{"merge_dims": false, "batch_size": 384, "lr_schedule": "cosine_restarts"}
Rows from block 7 of a small CTC audio transcriber, named by matrix and row number. Each number is 50 + 10 x the weight over its row's rms, rounded and kept within 0 to 99. All counts start at 0.
After each channel's rows are labels from the 100 clips, of 14848, where the channel reaches its highest value: "strongest on" is what is common among them. Only what is clearly more common there than usual is listed. The data: read English sentences (LibriTTS-R). In brackets: how many of the 100.
# c30: last pointwise conv (model.blocks.7.c3.0.weight, 128x128x1), inputs 64-127

c30.105:32 65 62 57 43 49 52 59 54 53 42 67 54 38 63 42 45 52 41 43 40 67 52 52 59 47 54 52 43 64 41 42 44 55 65 34 48 36 58 42 53 57 61 48 56 52 45 44 61 48 72 41 52 38 77 40 55 50 36 41 51 69 52 34
strongest on: the word "not" (26)

c30.87:51 28 57 63 37 50 69 56 39 66 63 32 61 45 44 39 71 46 49 57 32 31 38 56 52 73 55 66 47 47 41 60 53 44 50 32 46 39 52 59 35 49 63 40 42 43 40 73 40 35 53 51 47 52 61 66 52 44 56 41 47 47 44 72
strongest on: the word "was" (68); the word "not" (25)

c30.13:64 41 52 46 53 43 54 58 59 68 60 62 37 54 58 53 34 41 60 82 50 56 56 53 61 47 34 67 56 46 51 25 57 59 57 51 61 54 38 51 44 44 51 51 48 56 54 49 61 48 54 50 54 51 53 35 42 45 41 61 60 46 38 64
strongest on: the word "with" (50); the word "was" (36)

c30.86:59 44 59 52 45 49 41 45 65 42 39 37 52 49 58 57 65 45 42 57 51 68 43 29 49 50 32 50 69 50 27 37 63 36 37 42 43 52 42 44 39 44 44 47 62 69 39 56 53 55 49 44 42 59 54 63 46 48 52 45 46 54 55 48
strongest on: the word "of" (76)

c30.123:53 46 44 56 65 47 48 28 50 45 44 49 48 54 84 56 54 54 51 48 64 45 51 51 46 47 59 55 33 54 53 59 56 42 56 44 54 61 59 53 62 56 32 56 64 39 74 32 47 52 51 39 41 31 59 57 55 57 56 46 49 31 48 32
strongest on: the word "this" (31)

c30.88:40 49 56 71 40 43 70 52 49 50 45 41 54 35 37 41 55 52 58 63 32 77 57 53 38 57 42 44 55 54 48 29 27 53 41 43 28 50 47 43 43 66 66 41 47 55 53 67 63 46 49 31 57 46 45 47 36 41 54 48 43 67 49 49
strongest on: the word "of" (89)

c30.75:49 54 42 54 51 61 39 53 44 46 56 31 75 41 45 55 39 44 56 39 40 44 38 38 37 32 51 54 43 64 68 61 61 59 55 57 66 75 58 43 44 39 48 56 56 38 40 45 49 55 24 44 45 62 59 33 43 40 57 71 45 34 55 36
strongest on: the word "at" (32); the word "looked" (25)

c30.106:63 55 63 49 51 49 49 67 69 52 43 56 31 68 51 43 53 40 47 44 39 47 46 43 61 63 58 53 57 47 54 39 64 52 39 32 51 37 49 59 42 61 45 49 61 60 59 58 52 46 58 37 54 53 39 47 51 49 67 69 41 57 51 44
strongest on: the word "one" (60)

c30.18:45 60 53 43 85 56 71 52 49 46 43 40 52 68 55 49 41 50 49 47 60 59 51 39 46 45 59 55 53 24 45 35 52 53 66 40 75 49 63 84 53 65 53 50 48 40 67 52 55 52 56 49 75 44 55 51 53 52 49 51 43 56 58 58
strongest on: the word "that" (48)

c30.110:44 53 62 37 54 56 46 44 39 51 42 34 53 47 33 39 46 40 49 47 45 51 59 54 37 43 48 61 70 45 44 39 59 49 56 48 57 51 63 47 43 52 34 54 50 66 50 54 41 74 61 43 38 46 48 33 50 44 56 56 36 45 50 25
strongest on: the word "think" (28)

c30.55:45 40 34 47 52 47 54 45 58 41 52 52 47 25 29 55 41 45 36 68 55 62 58 44 60 29 61 52 44 42 45 48 42 57 43 44 63 44 40 49 60 48 71 51 45 70 58 53 45 38 31 53 45 49 53 48 26 51 36 52 58 46 52 41
strongest on: the word "she" (50)

c30.120:39 51 54 56 46 49 52 50 40 55 47 56 51 39 44 54 66 48 41 64 59 69 42 31 49 54 54 48 51 51 48 58 62 65 84 44 40 57 45 40 38 40 53 45 45 68 51 60 43 46 63 47 42 71 39 34 60 55 54 42 46 73 57 50
strongest on: the word "have" (44)

c30.95:41 50 50 57 61 46 47 42 54 53 60 33 54 46 30 59 56 46 46 58 52 59 45 44 57 54 54 49 40 42 36 44 41 50 53 43 46 53 50 48 67 73 45 51 37 68 74 47 46 37 45 64 58 30 54 46 55 45 44 47 37 36 47 46
strongest on: the word "that" (50)

c30.39:55 30 44 38 63 22 44 45 50 53 37 58 62 40 50 37 57 47 75 42 46 65 52 49 52 35 60 58 57 58 46 35 56 48 33 63 42 48 68 56 59 47 63 56 53 48 56 53 49 54 48 53 43 57 40 58 42 43 35 74 70 46 45 61
strongest on: the word "think" (25)

c30.127:66 48 58 44 38 63 54 68 52 51 59 37 41 52 44 51 51 45 43 56 22 58 59 43 43 53 52 54 64 58 51 60 40 52 47 42 54 63 51 41 34 48 58 45 44 45 31 48 62 63 32 56 57 66 40 61 56 45 44 47 40 60 42 45
strongest on: the word "have" (37)

c30.118:48 38 60 56 43 54 52 62 60 68 32 60 58 67 53 72 33 49 62 50 58 42 55 54 48 32 50 75 48 56 49 56 44 51 53 47 48 33 33 63 48 43 51 46 54 59 48 51 51 61 45 51 38 48 70 63 60 40 43 50 51 56 49 64
strongest on: the word "was" (46)

c30.56:43 52 46 48 60 41 51 36 42 63 62 37 76 62 37 57 62 33 62 57 56 27 47 45 49 48 57 54 55 39 49 40 54 46 51 62 53 49 30 54 37 55 49 78 44 44 67 43 48 44 49 50 51 53 55 51 49 56 35 55 62 45 85 54
strongest on: the word "with" (48)

c30.69:55 58 65 46 47 35 58 54 44 43 46 62 54 39 65 31 33 61 43 59 53 33 44 20 58 52 49 45 44 71 40 67 41 50 60 38 50 45 55 45 58 59 67 55 44 48 53 60 49 62 56 61 56 43 42 42 49 55 51 48 37 51 60 41
strongest on: the word "mr" (46); the word "mrs" (25)

c30.0:51 48 70 56 41 46 55 22 48 69 44 39 38 39 49 61 53 61 60 47 56 51 63 37 51 42 66 63 46 53 46 39 56 61 40 49 30 32 35 47 39 45 47 51 37 41 52 60 51 54 35 39 48 57 70 42 48 55 41 54 53 27 55 49
strongest on: the word "his" (32)

c30.111:51 58 39 51 52 45 51 57 39 38 48 37 48 71 37 30 51 63 48 69 75 36 58 53 49 67 65 56 66 58 57 40 55 47 47 42 47 43 35 42 46 51 46 45 58 33 69 85 58 49 51 66 39 59 52 47 57 51 56 39 54 55 39 38
strongest on: the word "could" (31)

c30.90:54 43 40 51 53 60 40 56 34 48 65 72 50 43 56 46 48 54 68 55 54 46 36 54 70 52 54 49 62 51 48 65 40 46 64 49 56 37 55 48 39 73 57 38 66 50 36 45 54 60 49 34 50 67 44 50 53 55 42 60 70 69 48 38
strongest on: the word "mr" (65)

c30.52:50 49 52 33 40 51 53 56 52 68 57 60 52 51 21 57 44 64 63 41 42 61 40 37 58 69 50 56 43 41 43 48 43 54 56 65 52 49 48 59 41 49 39 49 41 44 53 58 54 35 54 40 70 64 58 41 48 62 49 38 72 49 34 19
strongest on: the word "with" (48)

c30.122:37 46 42 48 48 56 61 50 46 49 43 65 60 50 34 37 54 57 39 61 38 63 45 39 65 52 54 57 60 49 40 46 40 42 51 53 53 25 41 59 54 69 52 38 45 71 49 61 47 60 56 46 57 55 64 44 42 53 31 32 62 45 53 52
strongest on: the word "this" (71)

c30.57:38 39 46 43 46 61 45 45 52 60 59 53 58 61 39 68 44 62 51 59 53 55 32 67 60 58 49 46 39 51 49 43 57 27 56 47 68 61 47 61 46 46 53 47 42 41 46 51 61 53 50 59 46 40 54 53 50 36 33 39 47 64 55 61
strongest on: the word "that" (51)

c30.58:49 55 64 59 42 35 48 29 64 35 41 44 66 53 55 45 48 32 58 47 51 38 42 52 59 51 41 35 55 56 54 51 43 60 66 46 38 46 57 52 52 47 68 73 48 51 65 49 51 50 56 51 41 47 38 69 39 53 68 63 34 87 48 63
strongest on: the word "of" (66)

c30.17:60 41 39 52 41 41 58 33 56 57 59 39 60 37 47 63 48 46 48 45 41 57 48 37 46 34 46 64 54 69 54 50 58 48 58 48 61 30 47 31 51 69 56 54 53 63 52 42 65 53 55 41 52 50 46 42 46 49 50 66 44 59 58 67
strongest on: the word "mr" (26)

c30.1:52 53 57 44 42 40 76 54 51 55 30 45 40 45 39 64 48 22 42 57 53 57 59 62 61 56 62 39 62 34 60 50 53 56 43 55 51 66 53 55 59 51 44 59 57 49 52 26 31 73 38 60 21 43 48 69 43 50 50 58 58 60 41 49
strongest on: the word "from" (25)

c30.76:36 42 41 60 54 37 46 31 56 55 41 40 57 42 41 24 50 30 58 41 54 75 61 48 34 45 52 39 44 44 26 53 35 39 42 43 49 56 42 36 56 78 58 53 42 52 63 46 47 54 51 54 48 55 43 45 46 44 54 63 53 52 39 43
strongest on: the word "that" (33)

c30.28:49 47 55 50 34 26 45 34 33 56 69 44 42 28 44 60 41 51 67 55 67 55 43 51 52 45 51 54 53 56 78 37 42 44 44 50 59 43 44 63 43 58 48 68 54 57 53 72 61 48 44 54 48 66 50 31 46 40 48 46 30 47 66 38
strongest on: the word "was" (49); the word "which" (38)

c30.124:49 46 56 51 47 48 54 48 60 43 49 74 65 56 35 55 49 59 40 57 87 52 55 68 39 44 63 59 63 53 49 46 46 49 46 37 43 42 44 37 62 58 38 46 41 45 53 48 34 56 48 49 48 57 44 45 58 35 48 45 55 29 65 39
strongest on: the word "was" (45)

c30.24:47 49 44 52 55 59 69 35 45 54 47 45 42 51 27 57 60 40 34 45 54 58 34 51 59 69 56 37 54 39 76 38 44 65 38 38 53 65 61 56 47 49 50 52 52 57 26 61 57 50 38 43 27 58 38 40 67 48 64 40 53 48 55 61
strongest on: the word "have" (32)

c30.59:53 44 58 61 57 50 39 49 51 50 47 60 71 64 59 46 49 48 39 50 44 42 73 56 39 59 46 58 47 65 52 51 44 42 53 66 58 57 61 32 45 27 54 57 50 46 37 52 48 62 64 50 50 47 36 47 53 34 56 51 50 45 41 52
strongest on: the word "the" (80)

c30.83:59 49 48 45 52 58 44 47 52 68 64 41 56 56 63 43 58 67 54 52 43 47 59 51 57 45 43 68 51 74 55 59 58 65 58 61 74 55 30 54 39 71 37 72 41 57 45 44 49 50 72 39 61 45 51 29 36 41 44 38 25 63 33 49
strongest on: the word "with" (62)

c30.98:52 34 59 53 60 57 58 51 60 27 48 56 29 53 43 42 48 59 60 60 59 35 65 44 33 60 51 31 40 47 47 37 45 40 58 56 53 44 46 38 42 69 52 71 48 59 44 60 51 45 53 49 45 63 55 48 47 46 62 32 30 38 56 59
strongest on: the word "was" (79)

c30.29:46 54 45 65 49 42 54 68 55 43 63 38 67 53 57 41 33 22 42 47 58 42 52 47 54 58 49 65 61 37 59 49 43 48 39 42 43 59 45 61 50 44 56 58 53 31 50 35 51 44 46 52 64 51 47 69 49 54 48 34 45 55 57 41
strongest on: the word "to" (60); the word "be" (54)

c30.31:27 56 33 48 39 41 34 43 40 60 49 39 46 57 52 29 66 58 64 44 44 61 41 48 46 56 37 57 68 39 46 65 54 39 43 44 53 65 61 69 40 39 52 44 55 52 48 49 37 46 45 56 39 39 67 48 60 45 52 45 52 58 62 63
strongest on: the word "could" (34)

c30.54:65 40 61 55 45 51 54 53 55 51 50 58 43 59 42 58 43 29 53 48 37 44 60 50 74 45 60 58 42 60 46 38 55 39 72 49 51 37 55 45 71 42 65 72 51 46 30 30 33 46 40 48 51 54 36 74 39 54 50 47 52 50 52 49
strongest on: the word "was" (73)

c30.115:47 50 62 51 43 59 50 45 34 45 65 57 46 60 39 54 59 63 70 61 57 55 38 49 50 87 69 51 45 43 51 42 59 42 33 62 34 67 46 48 57 46 40 50 56 43 58 49 43 58 69 38 53 53 73 47 48 38 35 46 60 38 51 43
strongest on: the word "could" (47); the word "not" (34)

c30.50:52 51 43 52 66 52 75 45 55 42 37 55 39 57 57 50 56 43 41 55 60 36 50 36 35 57 41 57 54 53 57 47 60 46 35 36 61 57 50 54 52 68 66 51 52 29 48 58 86 52 46 60 39 43 47 47 50 47 63 58 70 39 58 39
strongest on: the word "the" (75)