{"model": "CTC audio transcriber", "dataset": "read English sentences (LibriTTS-R)", "train_examples": 15625, "gain_aug_db": 10, "noise_aug": 0.002, "n_mels": 64, "hop_length": 160, "input": "log_mel", "spec_augment": false, "win_length": 400, "tokenizer": "char", "vocab_size": 32, "arch": "ecapa_tdnn", "norm": "batchnorm", "activation": "relu", "depths": [10], "kernel_size": 5, "stem": "single", "widths": [128], "init": "torch_default", "optimizer": "soap", "beta2": 0.95, "lr": 0.0016, "beta1": 0.95, "shampoo_beta": 0.95, "eps": 1e-08, "precondition_frequency": 10, "max_precond_dim": 512, "merge_dims": false, "one_sided": true, "adamw_lr_other_params": 0.00071, "adaptive_grad_clip": 0.02, "cautious_weight_decay": true, "steps": 6100, "batch_size": 384, "epochs": 149.9, "lr_schedule": "cosine_restarts", "final_lr_fraction": 0, "warmup_steps": 120, "weight_decay": 0.4, "adamw_weight_decay_other_params": 0}
Rows from block 2 of a small CTC audio transcriber, named by matrix and row number. Each number is 500 + 40 x the weight over its row's rms, rounded and kept within 0 to 999. All counts start at 0. Numbers have three digits each. After the name is the row's rms in percent of the matrix's.
After each channel's rows are labels from the 100 clips, of 14848, where the channel reaches its highest value: "strongest on" is what is common among them. Only what is clearly more common there than usual is listed. The data: read English sentences (LibriTTS-R). In brackets: how many of the 100.
# c30: last pointwise conv (model.blocks.2.c3.0.weight, 128x128x1), inputs 0-127

c30.26 096:505547527480510544503661449447487524431529573453467495476534510473497543543527471507467513504493559482417544445477503537477478504468460546497549480491476520519498488511520570460503542553506521441497447487486460565508536488502454459503491545501457523562494531493492505461493538484503554589456548447423452552486496503461567561488492525472500548458462560576489395515486483559456491511469
strongest on: the word "she" (36)

c30.32 096:548485492559532532532511487554559486526522547484521488479563581535499440535568581572447487543484540460520467564572556462528489519477452525477482512487500496473450556538463503439424561467506516480489499516504468504523493493487529485403590518539493431455554417504447470498462454502491472486479521501504469491573494518447495564599541509583491582543535504485501466489510497445483499460481
strongest on: the word "as" (27)

c30.16 098:415440523510581416498583492504530558473490466469488493479577427542476427463534461558471562534517485474470462494495503511557499535506567528476537518505470530513446474513451489531540461555473532450487505513537533430500544493518561524484454496536507533420518466503439484474481500441527520516503542518529539571413499546544493471494535550495558495533443583546488444527535501473567526422529
strongest on: the word "the" (79)

c30.1 099:489422453505578470469429609427584490498450498509493519497430481520434507547469490464523544426503498464516512472485446545483474526468478531519487543402490429509467491527437507481502485552501598524486533473492512532512495470424503477576538441473490518517518469503480561500453467431463527525509472529487555576545501456496551510478496467454479536530469498417507511486557524509483478590464
strongest on: the word "we" (29)

c30.37 102:539475444475510549510480472504506482529438554464487492483477474502463500462498541508521444476522470495539530462507486479457514435409459539465448488433509444534455399497492517437483553519505463441483496529526527565517537523545464554501481549474501468504493481532448485419549553539448529512452516533513413559471467464446546496463445526567523556507473491413524461504458450517605406529528
strongest on: the word "he" (42)

c30.89 097:561527442442404477500443426490498501507490594447511512556463436424494466511552554524523434497551501482440511436578512536533517481486499541517540522455500517492491487578425510456574479494525458531515433497533448486517521501497565467482514518548472511474460541504493562448480553455493475521452502471457475613559544516550492466488491478516471520508479540492542527532528479512502508616503
strongest on: the word "he" (51)

c30.79 102:539499506504465476584457534425602488592497568535464499495527494520586513562517522542530497473495522516480435532593516510509490503448498468543470528610463447485512536464417488540570488559505466483499508521513492500495463489535500564480511454506456529432496457504464421561488468474486487503553508517441535489486528451471487494518460482464517502484472556603537457462536448489579469457519
strongest on: the word "i" (42)

c30.43 101:492479453487482536476495576411487493513571531567495445539452475533468480443541485465469492474523516422494475423462488487473484515519472454483567506521502470510526487524474546447512493473490554467505529479491522499464552486459487431558439516477518434529495491463413495600459422516491499543420496432524579492410553514526487510469553542453517456548487562567529530445530538482472526484438
strongest on: voice: female (89); the word "he" (51); the word "she" (42)

c30.116 102:481405519511507502471461549528586504456525525495473468464543435502577501521508499540502549454547490551515529509446503486490536497493484535467527507541561508521417504471437504430565483545481467542516501366518475513501519535490421443443482481477487437489448581508433503524586439482492481545483459470493538570558463526519468501491492448541496512521535539464526521539513446449570519564498
strongest on: the word "if" (27)

c30.54 099:463515489503601473477479523558492507466472447515495514508538505535498534527542415493490511495571444428457555577507499497508540501498449462571457466537495503472470529474469575492466503433455504509503484514488506529441492440562578492401563453410452497474484452426475486475447506492492480521454508429522503500551455480485514504552454449485514506569461480513519568466503540573490443424546
strongest on: voice: male (73)

c30.72 099:548485536539538607392509528505518525531520524599537481520459486472507473484488467565537496538471592501488516482460497536589551411487504423550468560512526561462477527488510447525436549498572489528489438510526488517485447524493437502448506496545500440537523522477494455495528492576527546461579540452503513474500456528445473484433514533539503499488556514480471462472551440543498484508465
strongest on: voice: male (74)

c30.36 092:502517463544551441440384475532504462457493525424471535546519551463484508494508546426557433497482512484485448486469512483454522496482541556505512504454500429466508488491555500503516491505498531537515479430477483533525549505418535422476505454552544493474461460494468459448480510474491470492494491521520529475494582555627486441483554443465476552503509552499559506564550513470550576519575
strongest on: the word "had" (25)

c30.119 098:553540518394410536534499483500519441500475458533523522509510479447392454508497540441585544486492471451522547440442518500507499479541462536512573461472513524504486486523492441515527530572533450507539581519497472499515500525496491471503455521495509500481458473459492498490512514506445447457587545436556465525485437523463517581447565462505440483503509461540500565479437486469544567500422
strongest on: voice: female (82)

c30.44 096:494552449516494469515583490542527514506554521532448496497445534453517554463496425568494509510534524545530547512554556505460450537501519427492488503414544471471511506508504492461500531504503436501445468563483469448546492429504452482522513448534509504450519500481492486505515450467524557508516536505516590446533405421464510472553463526486544433482541542420514502547624476460532440548513
strongest on: voice: male (85)

c30.67 099:533502484548570539514479512502545527540469474396565462524494492477489517452511520472418495548510425472490533537546477488510485520426507553442518520484522466456510424532525484445466489548530583458499549590491522510474403527431492443516490535512524475548582556513541588480474437488526486446531509525547454522496439539516460561518477523505447545501497482535474541438438517470505518564497
strongest on: voice: female (80)

c30.117 100:431474509491510505489527528536495480436510513493499511550491497519508390493531546458536539543452483511568536503527454510488468521462436548488466516512476500476469471499494490496554507454453499430435457490492454482481461494454499448467512423545537533610514474441491533484536534476534529553487584421562450569447499523483542541532465506492648476539553557478557477500539477501458462534472
strongest on: the word "she" (33)

c30.13 105:517455475538539471487552437471541463473526465511506494517474551489529555541412420561478501502529545555485471531519423516496514470455545546459492526535522531464479511465477428553587516492511504550480448530485540511499544510475517526434468489473544531517495497453509595489497512554419485585575512447467537502468497494531513393521469458546408483455458494458560558509450550506562501522488
strongest on: voice: male (75)

c30.92 100:471490473443573524479509505493538528475500446500481510516488462536506509521496507490560494475488463408569444522471536527515562559559490518483484536536532483525508465526490509532528506518457530534563435493447497509516525558508494458516470567492438511479476441590488507544555533485505564554498572487508505482484613470426424526505524526483404455441519596482490477506520434476430457507598
strongest on: the word "she" (27)

c30.83 106:496513503531471528495446477500477515530509466470563517548434550500492513576539544475525537505521478476555543521444501528578476413487545486507543466504539448528454536480545484412503507496419553515562530488477499505481395528482484508542583571477548531506420526492519476456487455514513531594509577419500579477542556479521539547495549518490446524458466488480549451476553510529461500551515
strongest on: the word "she" (25)