Weights of a small CTC audio transcriber.
Data: trained on read English sentences (LibriTTS-R), 15625 training examples, 149.9 epochs.
Rows from block 7, named by matrix and row number. Each number is 50 + 15 x the weight over the matrix's rms, rounded and kept within 0 to 99. All counts start at 0.
# mid00: scale 1 width-5 conv, dilation 3 (model.blocks.7.mid.0.0.weight, 32x32x5), inputs 16-31, a 5 kernel for each
mid00.0:49 00 57 46 45 66 49 64 66 36 49 64 46 68 54 54 66 34 62 53 47 38 55 33 50 60 67 35 59 42 43 37 31 44 57 68 78 46 21 59 62 76 50 61 54 56 62 47 44 49 39 70 29 40 52 53 46 27 42 53 56 32 54 51 47 46 29 02 37 54 42 06 24 07 53 44 49 47 27 40
mid00.1:39 69 42 67 68 23 37 47 23 54 45 52 36 51 32 39 43 60 53 42 57 70 51 62 36 69 57 44 46 36 47 48 60 64 62 52 76 54 29 34 69 20 65 38 47 55 25 29 04 72 74 39 30 38 40 52 78 50 46 39 66 86 53 28 67 44 38 31 73 58 50 45 51 56 39 56 25 42 75 47
mid00.2:53 63 31 57 51 52 55 69 26 42 53 15 45 59 52 61 50 52 49 35 65 46 60 81 48 40 48 67 67 44 54 34 00 35 58 45 67 68 50 43 66 66 84 51 46 57 67 70 31 63 39 56 32 56 57 47 40 21 61 63 44 64 82 77 39 48 63 44 51 42 57 44 53 52 43 44 64 61 73 51
mid00.3:41 39 26 58 29 67 39 58 53 37 36 56 24 74 62 68 12 50 47 40 61 88 30 70 39 52 68 51 62 34 61 44 58 49 53 72 79 31 35 54 53 82 30 39 52 45 47 38 68 45 53 48 23 33 39 54 57 63 54 48 34 65 40 72 54 50 23 27 50 54 41 42 59 63 54 42 69 04 61 67
mid00.4:66 60 37 62 55 47 64 44 27 45 57 99 64 60 44 61 52 46 63 45 53 75 46 34 45 48 32 82 28 59 55 62 63 57 53 28 23 70 44 63 54 60 65 42 41 57 46 42 37 48 34 53 83 35 35 53 42 56 54 47 37 32 85 60 42 61 44 33 39 47 57 42 35 29 69 63 58 36 47 67
mid00.5:47 43 54 46 56 48 91 57 57 59 44 53 62 24 49 57 84 49 61 43 49 68 83 85 69 53 44 99 58 41 62 65 46 54 49 27 25 67 58 62 55 54 35 29 39 42 64 24 52 55 52 52 74 34 58 44 52 61 55 49 64 61 88 71 47 37 22 60 57 40 49 65 33 39 55 64 46 60 45 50
mid00.6:56 01 99 55 62 49 64 29 49 48 55 64 55 46 54 40 28 56 72 45 63 43 55 40 41 35 68 53 21 26 50 54 28 21 44 58 76 73 59 50 44 51 55 41 57 62 58 34 44 66 48 63 36 64 42 56 53 42 90 64 45 51 60 45 64 55 17 44 43 55 39 61 35 57 51 56 61 50 48 49
mid00.7:49 56 47 58 53 53 43 76 55 47 58 61 41 45 55 45 37 58 82 64 62 66 09 51 57 48 49 20 95 66 53 45 41 38 58 42 62 49 39 56 57 65 60 50 36 59 46 59 19 28 60 58 56 59 61 53 80 31 94 61 52 26 54 54 49 57 35 53 31 58 63 67 45 68 25 49 65 53 23 60
mid00.8:38 66 59 43 52 48 15 45 35 50 43 31 40 88 55 42 16 29 30 57 30 36 44 44 45 64 61 36 64 49 45 27 40 34 53 35 32 37 40 52 42 47 49 68 55 53 42 49 51 43 39 47 57 51 50 40 15 49 44 44 30 50 79 58 60 61 52 29 50 37 39 30 43 41 51 81 82 42 53 34
mid00.9:61 56 62 65 55 48 46 58 67 48 35 52 75 30 42 61 50 46 69 42 31 48 50 31 33 42 47 57 43 42 51 48 70 24 43 42 29 61 14 24 60 44 67 50 50 43 35 35 67 66 53 61 49 77 43 42 37 41 59 39 55 48 55 52 49 64 44 56 25 45 49 53 23 16 31 33 27 47 20 40
mid00.10:49 23 24 59 42 48 77 51 46 44 49 44 37 35 34 62 20 46 46 50 46 63 38 49 47 34 41 59 40 44 46 46 44 18 52 29 20 42 70 42 34 45 54 68 67 62 47 25 61 48 54 99 60 40 52 54 61 29 27 55 54 66 52 31 47 36 05 74 48 45 41 39 43 62 63 42 28 37 46 63
mid00.11:53 45 51 46 57 43 56 47 53 57 64 77 56 32 53 45 58 58 45 62 36 48 56 43 47 53 99 55 47 59 23 57 68 85 47 57 87 59 50 63 52 23 55 36 52 72 66 52 20 55 36 19 25 56 55 38 83 70 55 60 40 55 61 57 47 58 53 59 50 58 75 65 48 37 55 39 51 44 55 46
mid00.12:48 58 50 59 50 58 78 46 44 63 57 56 29 27 52 62 59 48 56 47 66 65 28 31 37 74 69 53 51 45 69 51 53 36 48 60 79 95 64 58 52 50 51 50 58 54 11 55 53 56 47 39 66 22 39 41 30 66 41 38 44 70 70 87 47 61 51 39 20 50 53 54 49 69 43 46 79 95 56 49
mid00.13:53 60 43 37 51 50 47 54 40 53 45 50 50 46 42 55 44 84 37 48 45 44 09 33 48 47 37 41 36 54 24 28 00 30 47 43 62 43 11 62 49 34 07 61 59 45 49 50 25 50 69 50 64 62 47 41 57 54 56 61 61 63 48 69 39 56 89 16 51 50 45 45 20 27 58 48 30 38 40 46
mid00.14:53 60 59 35 50 38 50 44 56 51 37 51 51 39 23 39 51 56 40 63 50 56 77 30 27 46 42 39 41 33 57 46 22 69 32 48 49 57 45 37 60 32 51 20 55 40 42 35 22 52 59 59 37 33 63 40 18 55 65 63 58 23 53 50 26 52 51 35 46 38 59 82 54 75 56 45 58 79 52 27
mid00.15:48 50 44 83 56 44 72 60 83 39 41 31 35 32 48 50 45 55 38 42 47 33 39 51 55 53 35 38 42 42 55 47 15 42 54 71 27 28 63 42 52 27 49 80 32 28 33 60 06 33 46 27 66 57 65 61 44 32 53 45 51 60 53 50 57 53 76 46 30 39 52 67 46 59 31 64 30 86 37 44
mid00.16:41 42 55 64 52 65 46 57 49 40 53 76 37 66 67 59 72 68 82 47 56 32 48 54 47 65 24 69 21 40 35 40 26 00 56 48 61 51 36 40 64 65 50 47 44 64 71 33 50 54 51 50 39 58 43 40 36 77 64 54 51 62 51 70 48 69 62 45 42 46 57 62 63 49 43 65 56 42 46 55
mid00.17:53 28 45 47 48 43 41 46 49 39 47 60 87 81 73 67 48 32 37 49 50 37 62 42 39 61 41 63 55 63 38 46 41 36 48 58 71 63 27 39 41 38 46 80 42 44 44 70 32 49 42 53 61 19 38 46 53 94 43 60 57 73 45 31 37 53 57 30 46 55 56 63 38 17 52 27 36 45 36 59
mid00.18:51 52 54 53 45 45 39 55 79 40 51 36 22 58 55 55 44 49 52 47 53 34 55 50 51 54 54 30 53 58 55 09 99 00 48 53 27 70 46 53 50 71 42 46 58 53 67 16 35 53 58 33 48 50 54 58 18 76 41 52 56 52 57 67 44 64 26 74 46 48 64 58 58 59 41 65 52 50 63 43
mid00.19:68 27 38 57 51 35 64 45 67 40 68 48 24 56 34 33 47 58 38 37 54 53 30 31 44 34 53 40 57 45 61 58 57 64 36 23 28 56 79 64 49 61 34 29 64 49 42 45 30 34 63 78 41 41 45 69 38 47 58 59 81 52 67 50 44 42 16 53 64 57 46 22 48 36 60 22 06 47 75 57
mid00.20:57 45 51 44 55 41 47 50 30 63 42 79 59 61 76 46 81 45 41 37 61 72 57 48 44 49 47 21 40 49 31 54 37 78 36 59 62 75 50 45 79 77 37 31 36 67 21 39 37 48 39 57 24 57 45 54 52 35 70 63 38 36 33 62 50 57 22 80 74 47 78 61 50 92 62 51 42 43 36 36
mid00.21:53 46 40 24 59 67 68 44 44 38 52 62 53 48 53 26 29 51 39 40 47 58 45 55 40 46 58 25 39 58 32 27 50 99 45 38 58 59 25 66 51 73 39 20 59 82 51 53 17 49 46 57 76 32 52 35 47 61 57 56 53 71 46 33 45 23 37 63 67 61 43 57 47 62 56 57 39 26 47 68
mid00.22:44 64 80 53 59 49 46 17 52 41 67 75 59 48 66 55 53 61 61 61 59 39 53 63 54 49 07 44 35 51 49 46 16 63 45 71 50 07 38 47 67 56 50 48 46 46 83 18 36 38 44 57 38 72 50 46 47 39 42 69 54 47 32 58 50 55 17 52 48 57 38 45 35 68 56 39 35 62 48 44
mid00.23:85 47 30 47 49 44 43 26 30 48 39 53 51 69 56 28 56 46 49 60 52 76 64 58 53 14 41 45 40 68 49 49 37 48 48 56 64 61 47 60 37 48 48 25 41 59 35 39 60 49 55 66 39 41 55 60 54 87 31 37 35 40 57 48 49 81 42 69 46 53 57 56 68 28 65 44 57 33 51 59
mid00.24:48 61 38 56 50 37 99 88 51 45 53 65 47 50 36 43 35 86 60 59 60 46 30 66 48 43 62 41 36 39 54 36 69 35 43 47 54 46 23 65 56 57 40 81 39 40 66 64 66 47 50 51 32 35 52 50 11 70 42 54 55 59 84 41 49 54 61 51 33 48 47 50 64 54 52 38 82 40 59 68
mid00.25:60 39 41 43 64 43 70 57 63 56 46 76 43 29 43 63 45 73 70 67 61 81 36 52 59 26 18 44 25 49 64 51 47 66 45 40 18 57 25 59 42 56 39 71 53 61 38 54 52 61 51 62 59 42 44 52 34 47 74 51 40 68 86 65 34 60 37 61 57 59 52 57 49 42 54 46 48 53 54 47
mid00.26:58 75 32 39 58 50 35 53 45 69 44 56 58 52 18 52 25 41 51 59 52 79 34 59 47 38 68 60 58 19 44 54 87 38 57 41 57 81 16 50 39 59 51 59 43 47 20 52 31 59 72 45 55 51 73 53 54 76 37 52 47 59 45 55 69 48 63 47 71 47 51 60 44 51 70 44 72 34 49 26
mid00.27:79 70 68 65 53 64 69 44 42 30 46 32 53 75 69 53 60 48 28 23 61 39 63 55 50 31 61 49 78 46 37 56 15 37 41 60 50 41 70 35 53 53 70 51 48 58 75 33 14 24 53 55 69 53 45 75 40 49 49 40 40 65 41 76 61 59 27 55 63 45 53 56 33 57 51 45 85 54 61 43
mid00.28:70 68 25 34 36 60 71 35 36 54 64 35 41 77 57 54 72 58 49 47 65 00 43 35 27 52 01 49 56 49 57 75 75 43 53 72 55 53 42 53 73 19 46 78 51 58 48 47 55 58 27 52 43 51 43 62 48 75 49 55 32 43 63 44 67 37 04 38 44 49 58 71 85 45 57 72 44 47 39 42
mid00.29:53 30 77 48 50 57 46 33 46 54 60 45 64 39 38 42 47 37 67 53 60 42 47 60 53 49 58 34 37 48 47 52 49 77 60 24 35 71 33 56 38 50 59 72 63 29 37 27 24 57 58 30 21 39 38 77 16 45 40 58 45 38 61 35 39 22 35 62 60 59 23 23 46 51 57 47 30 75 54 71
mid00.30:53 77 37 38 30 58 39 32 69 45 49 36 31 65 60 43 50 56 47 67 47 57 81 23 64 51 83 40 68 42 37 40 67 55 55 49 39 46 99 19 66 58 41 23 27 54 51 36 63 31 33 69 28 41 38 42 77 56 60 30 36 56 32 72 39 40 23 53 41 56 53 54 36 64 60 48 42 35 76 34
mid00.31:43 51 14 67 48 44 54 61 50 53 35 56 72 35 59 57 71 70 37 59 50 65 48 62 65 44 18 50 33 30 53 51 51 45 59 66 43 51 29 76 58 45 19 48 40 46 29 54 50 56 66 59 30 54 54 61 58 40 46 34 52 42 31 41 61 40 42 44 77 50 28 49 45 54 64 28 78 36 41 44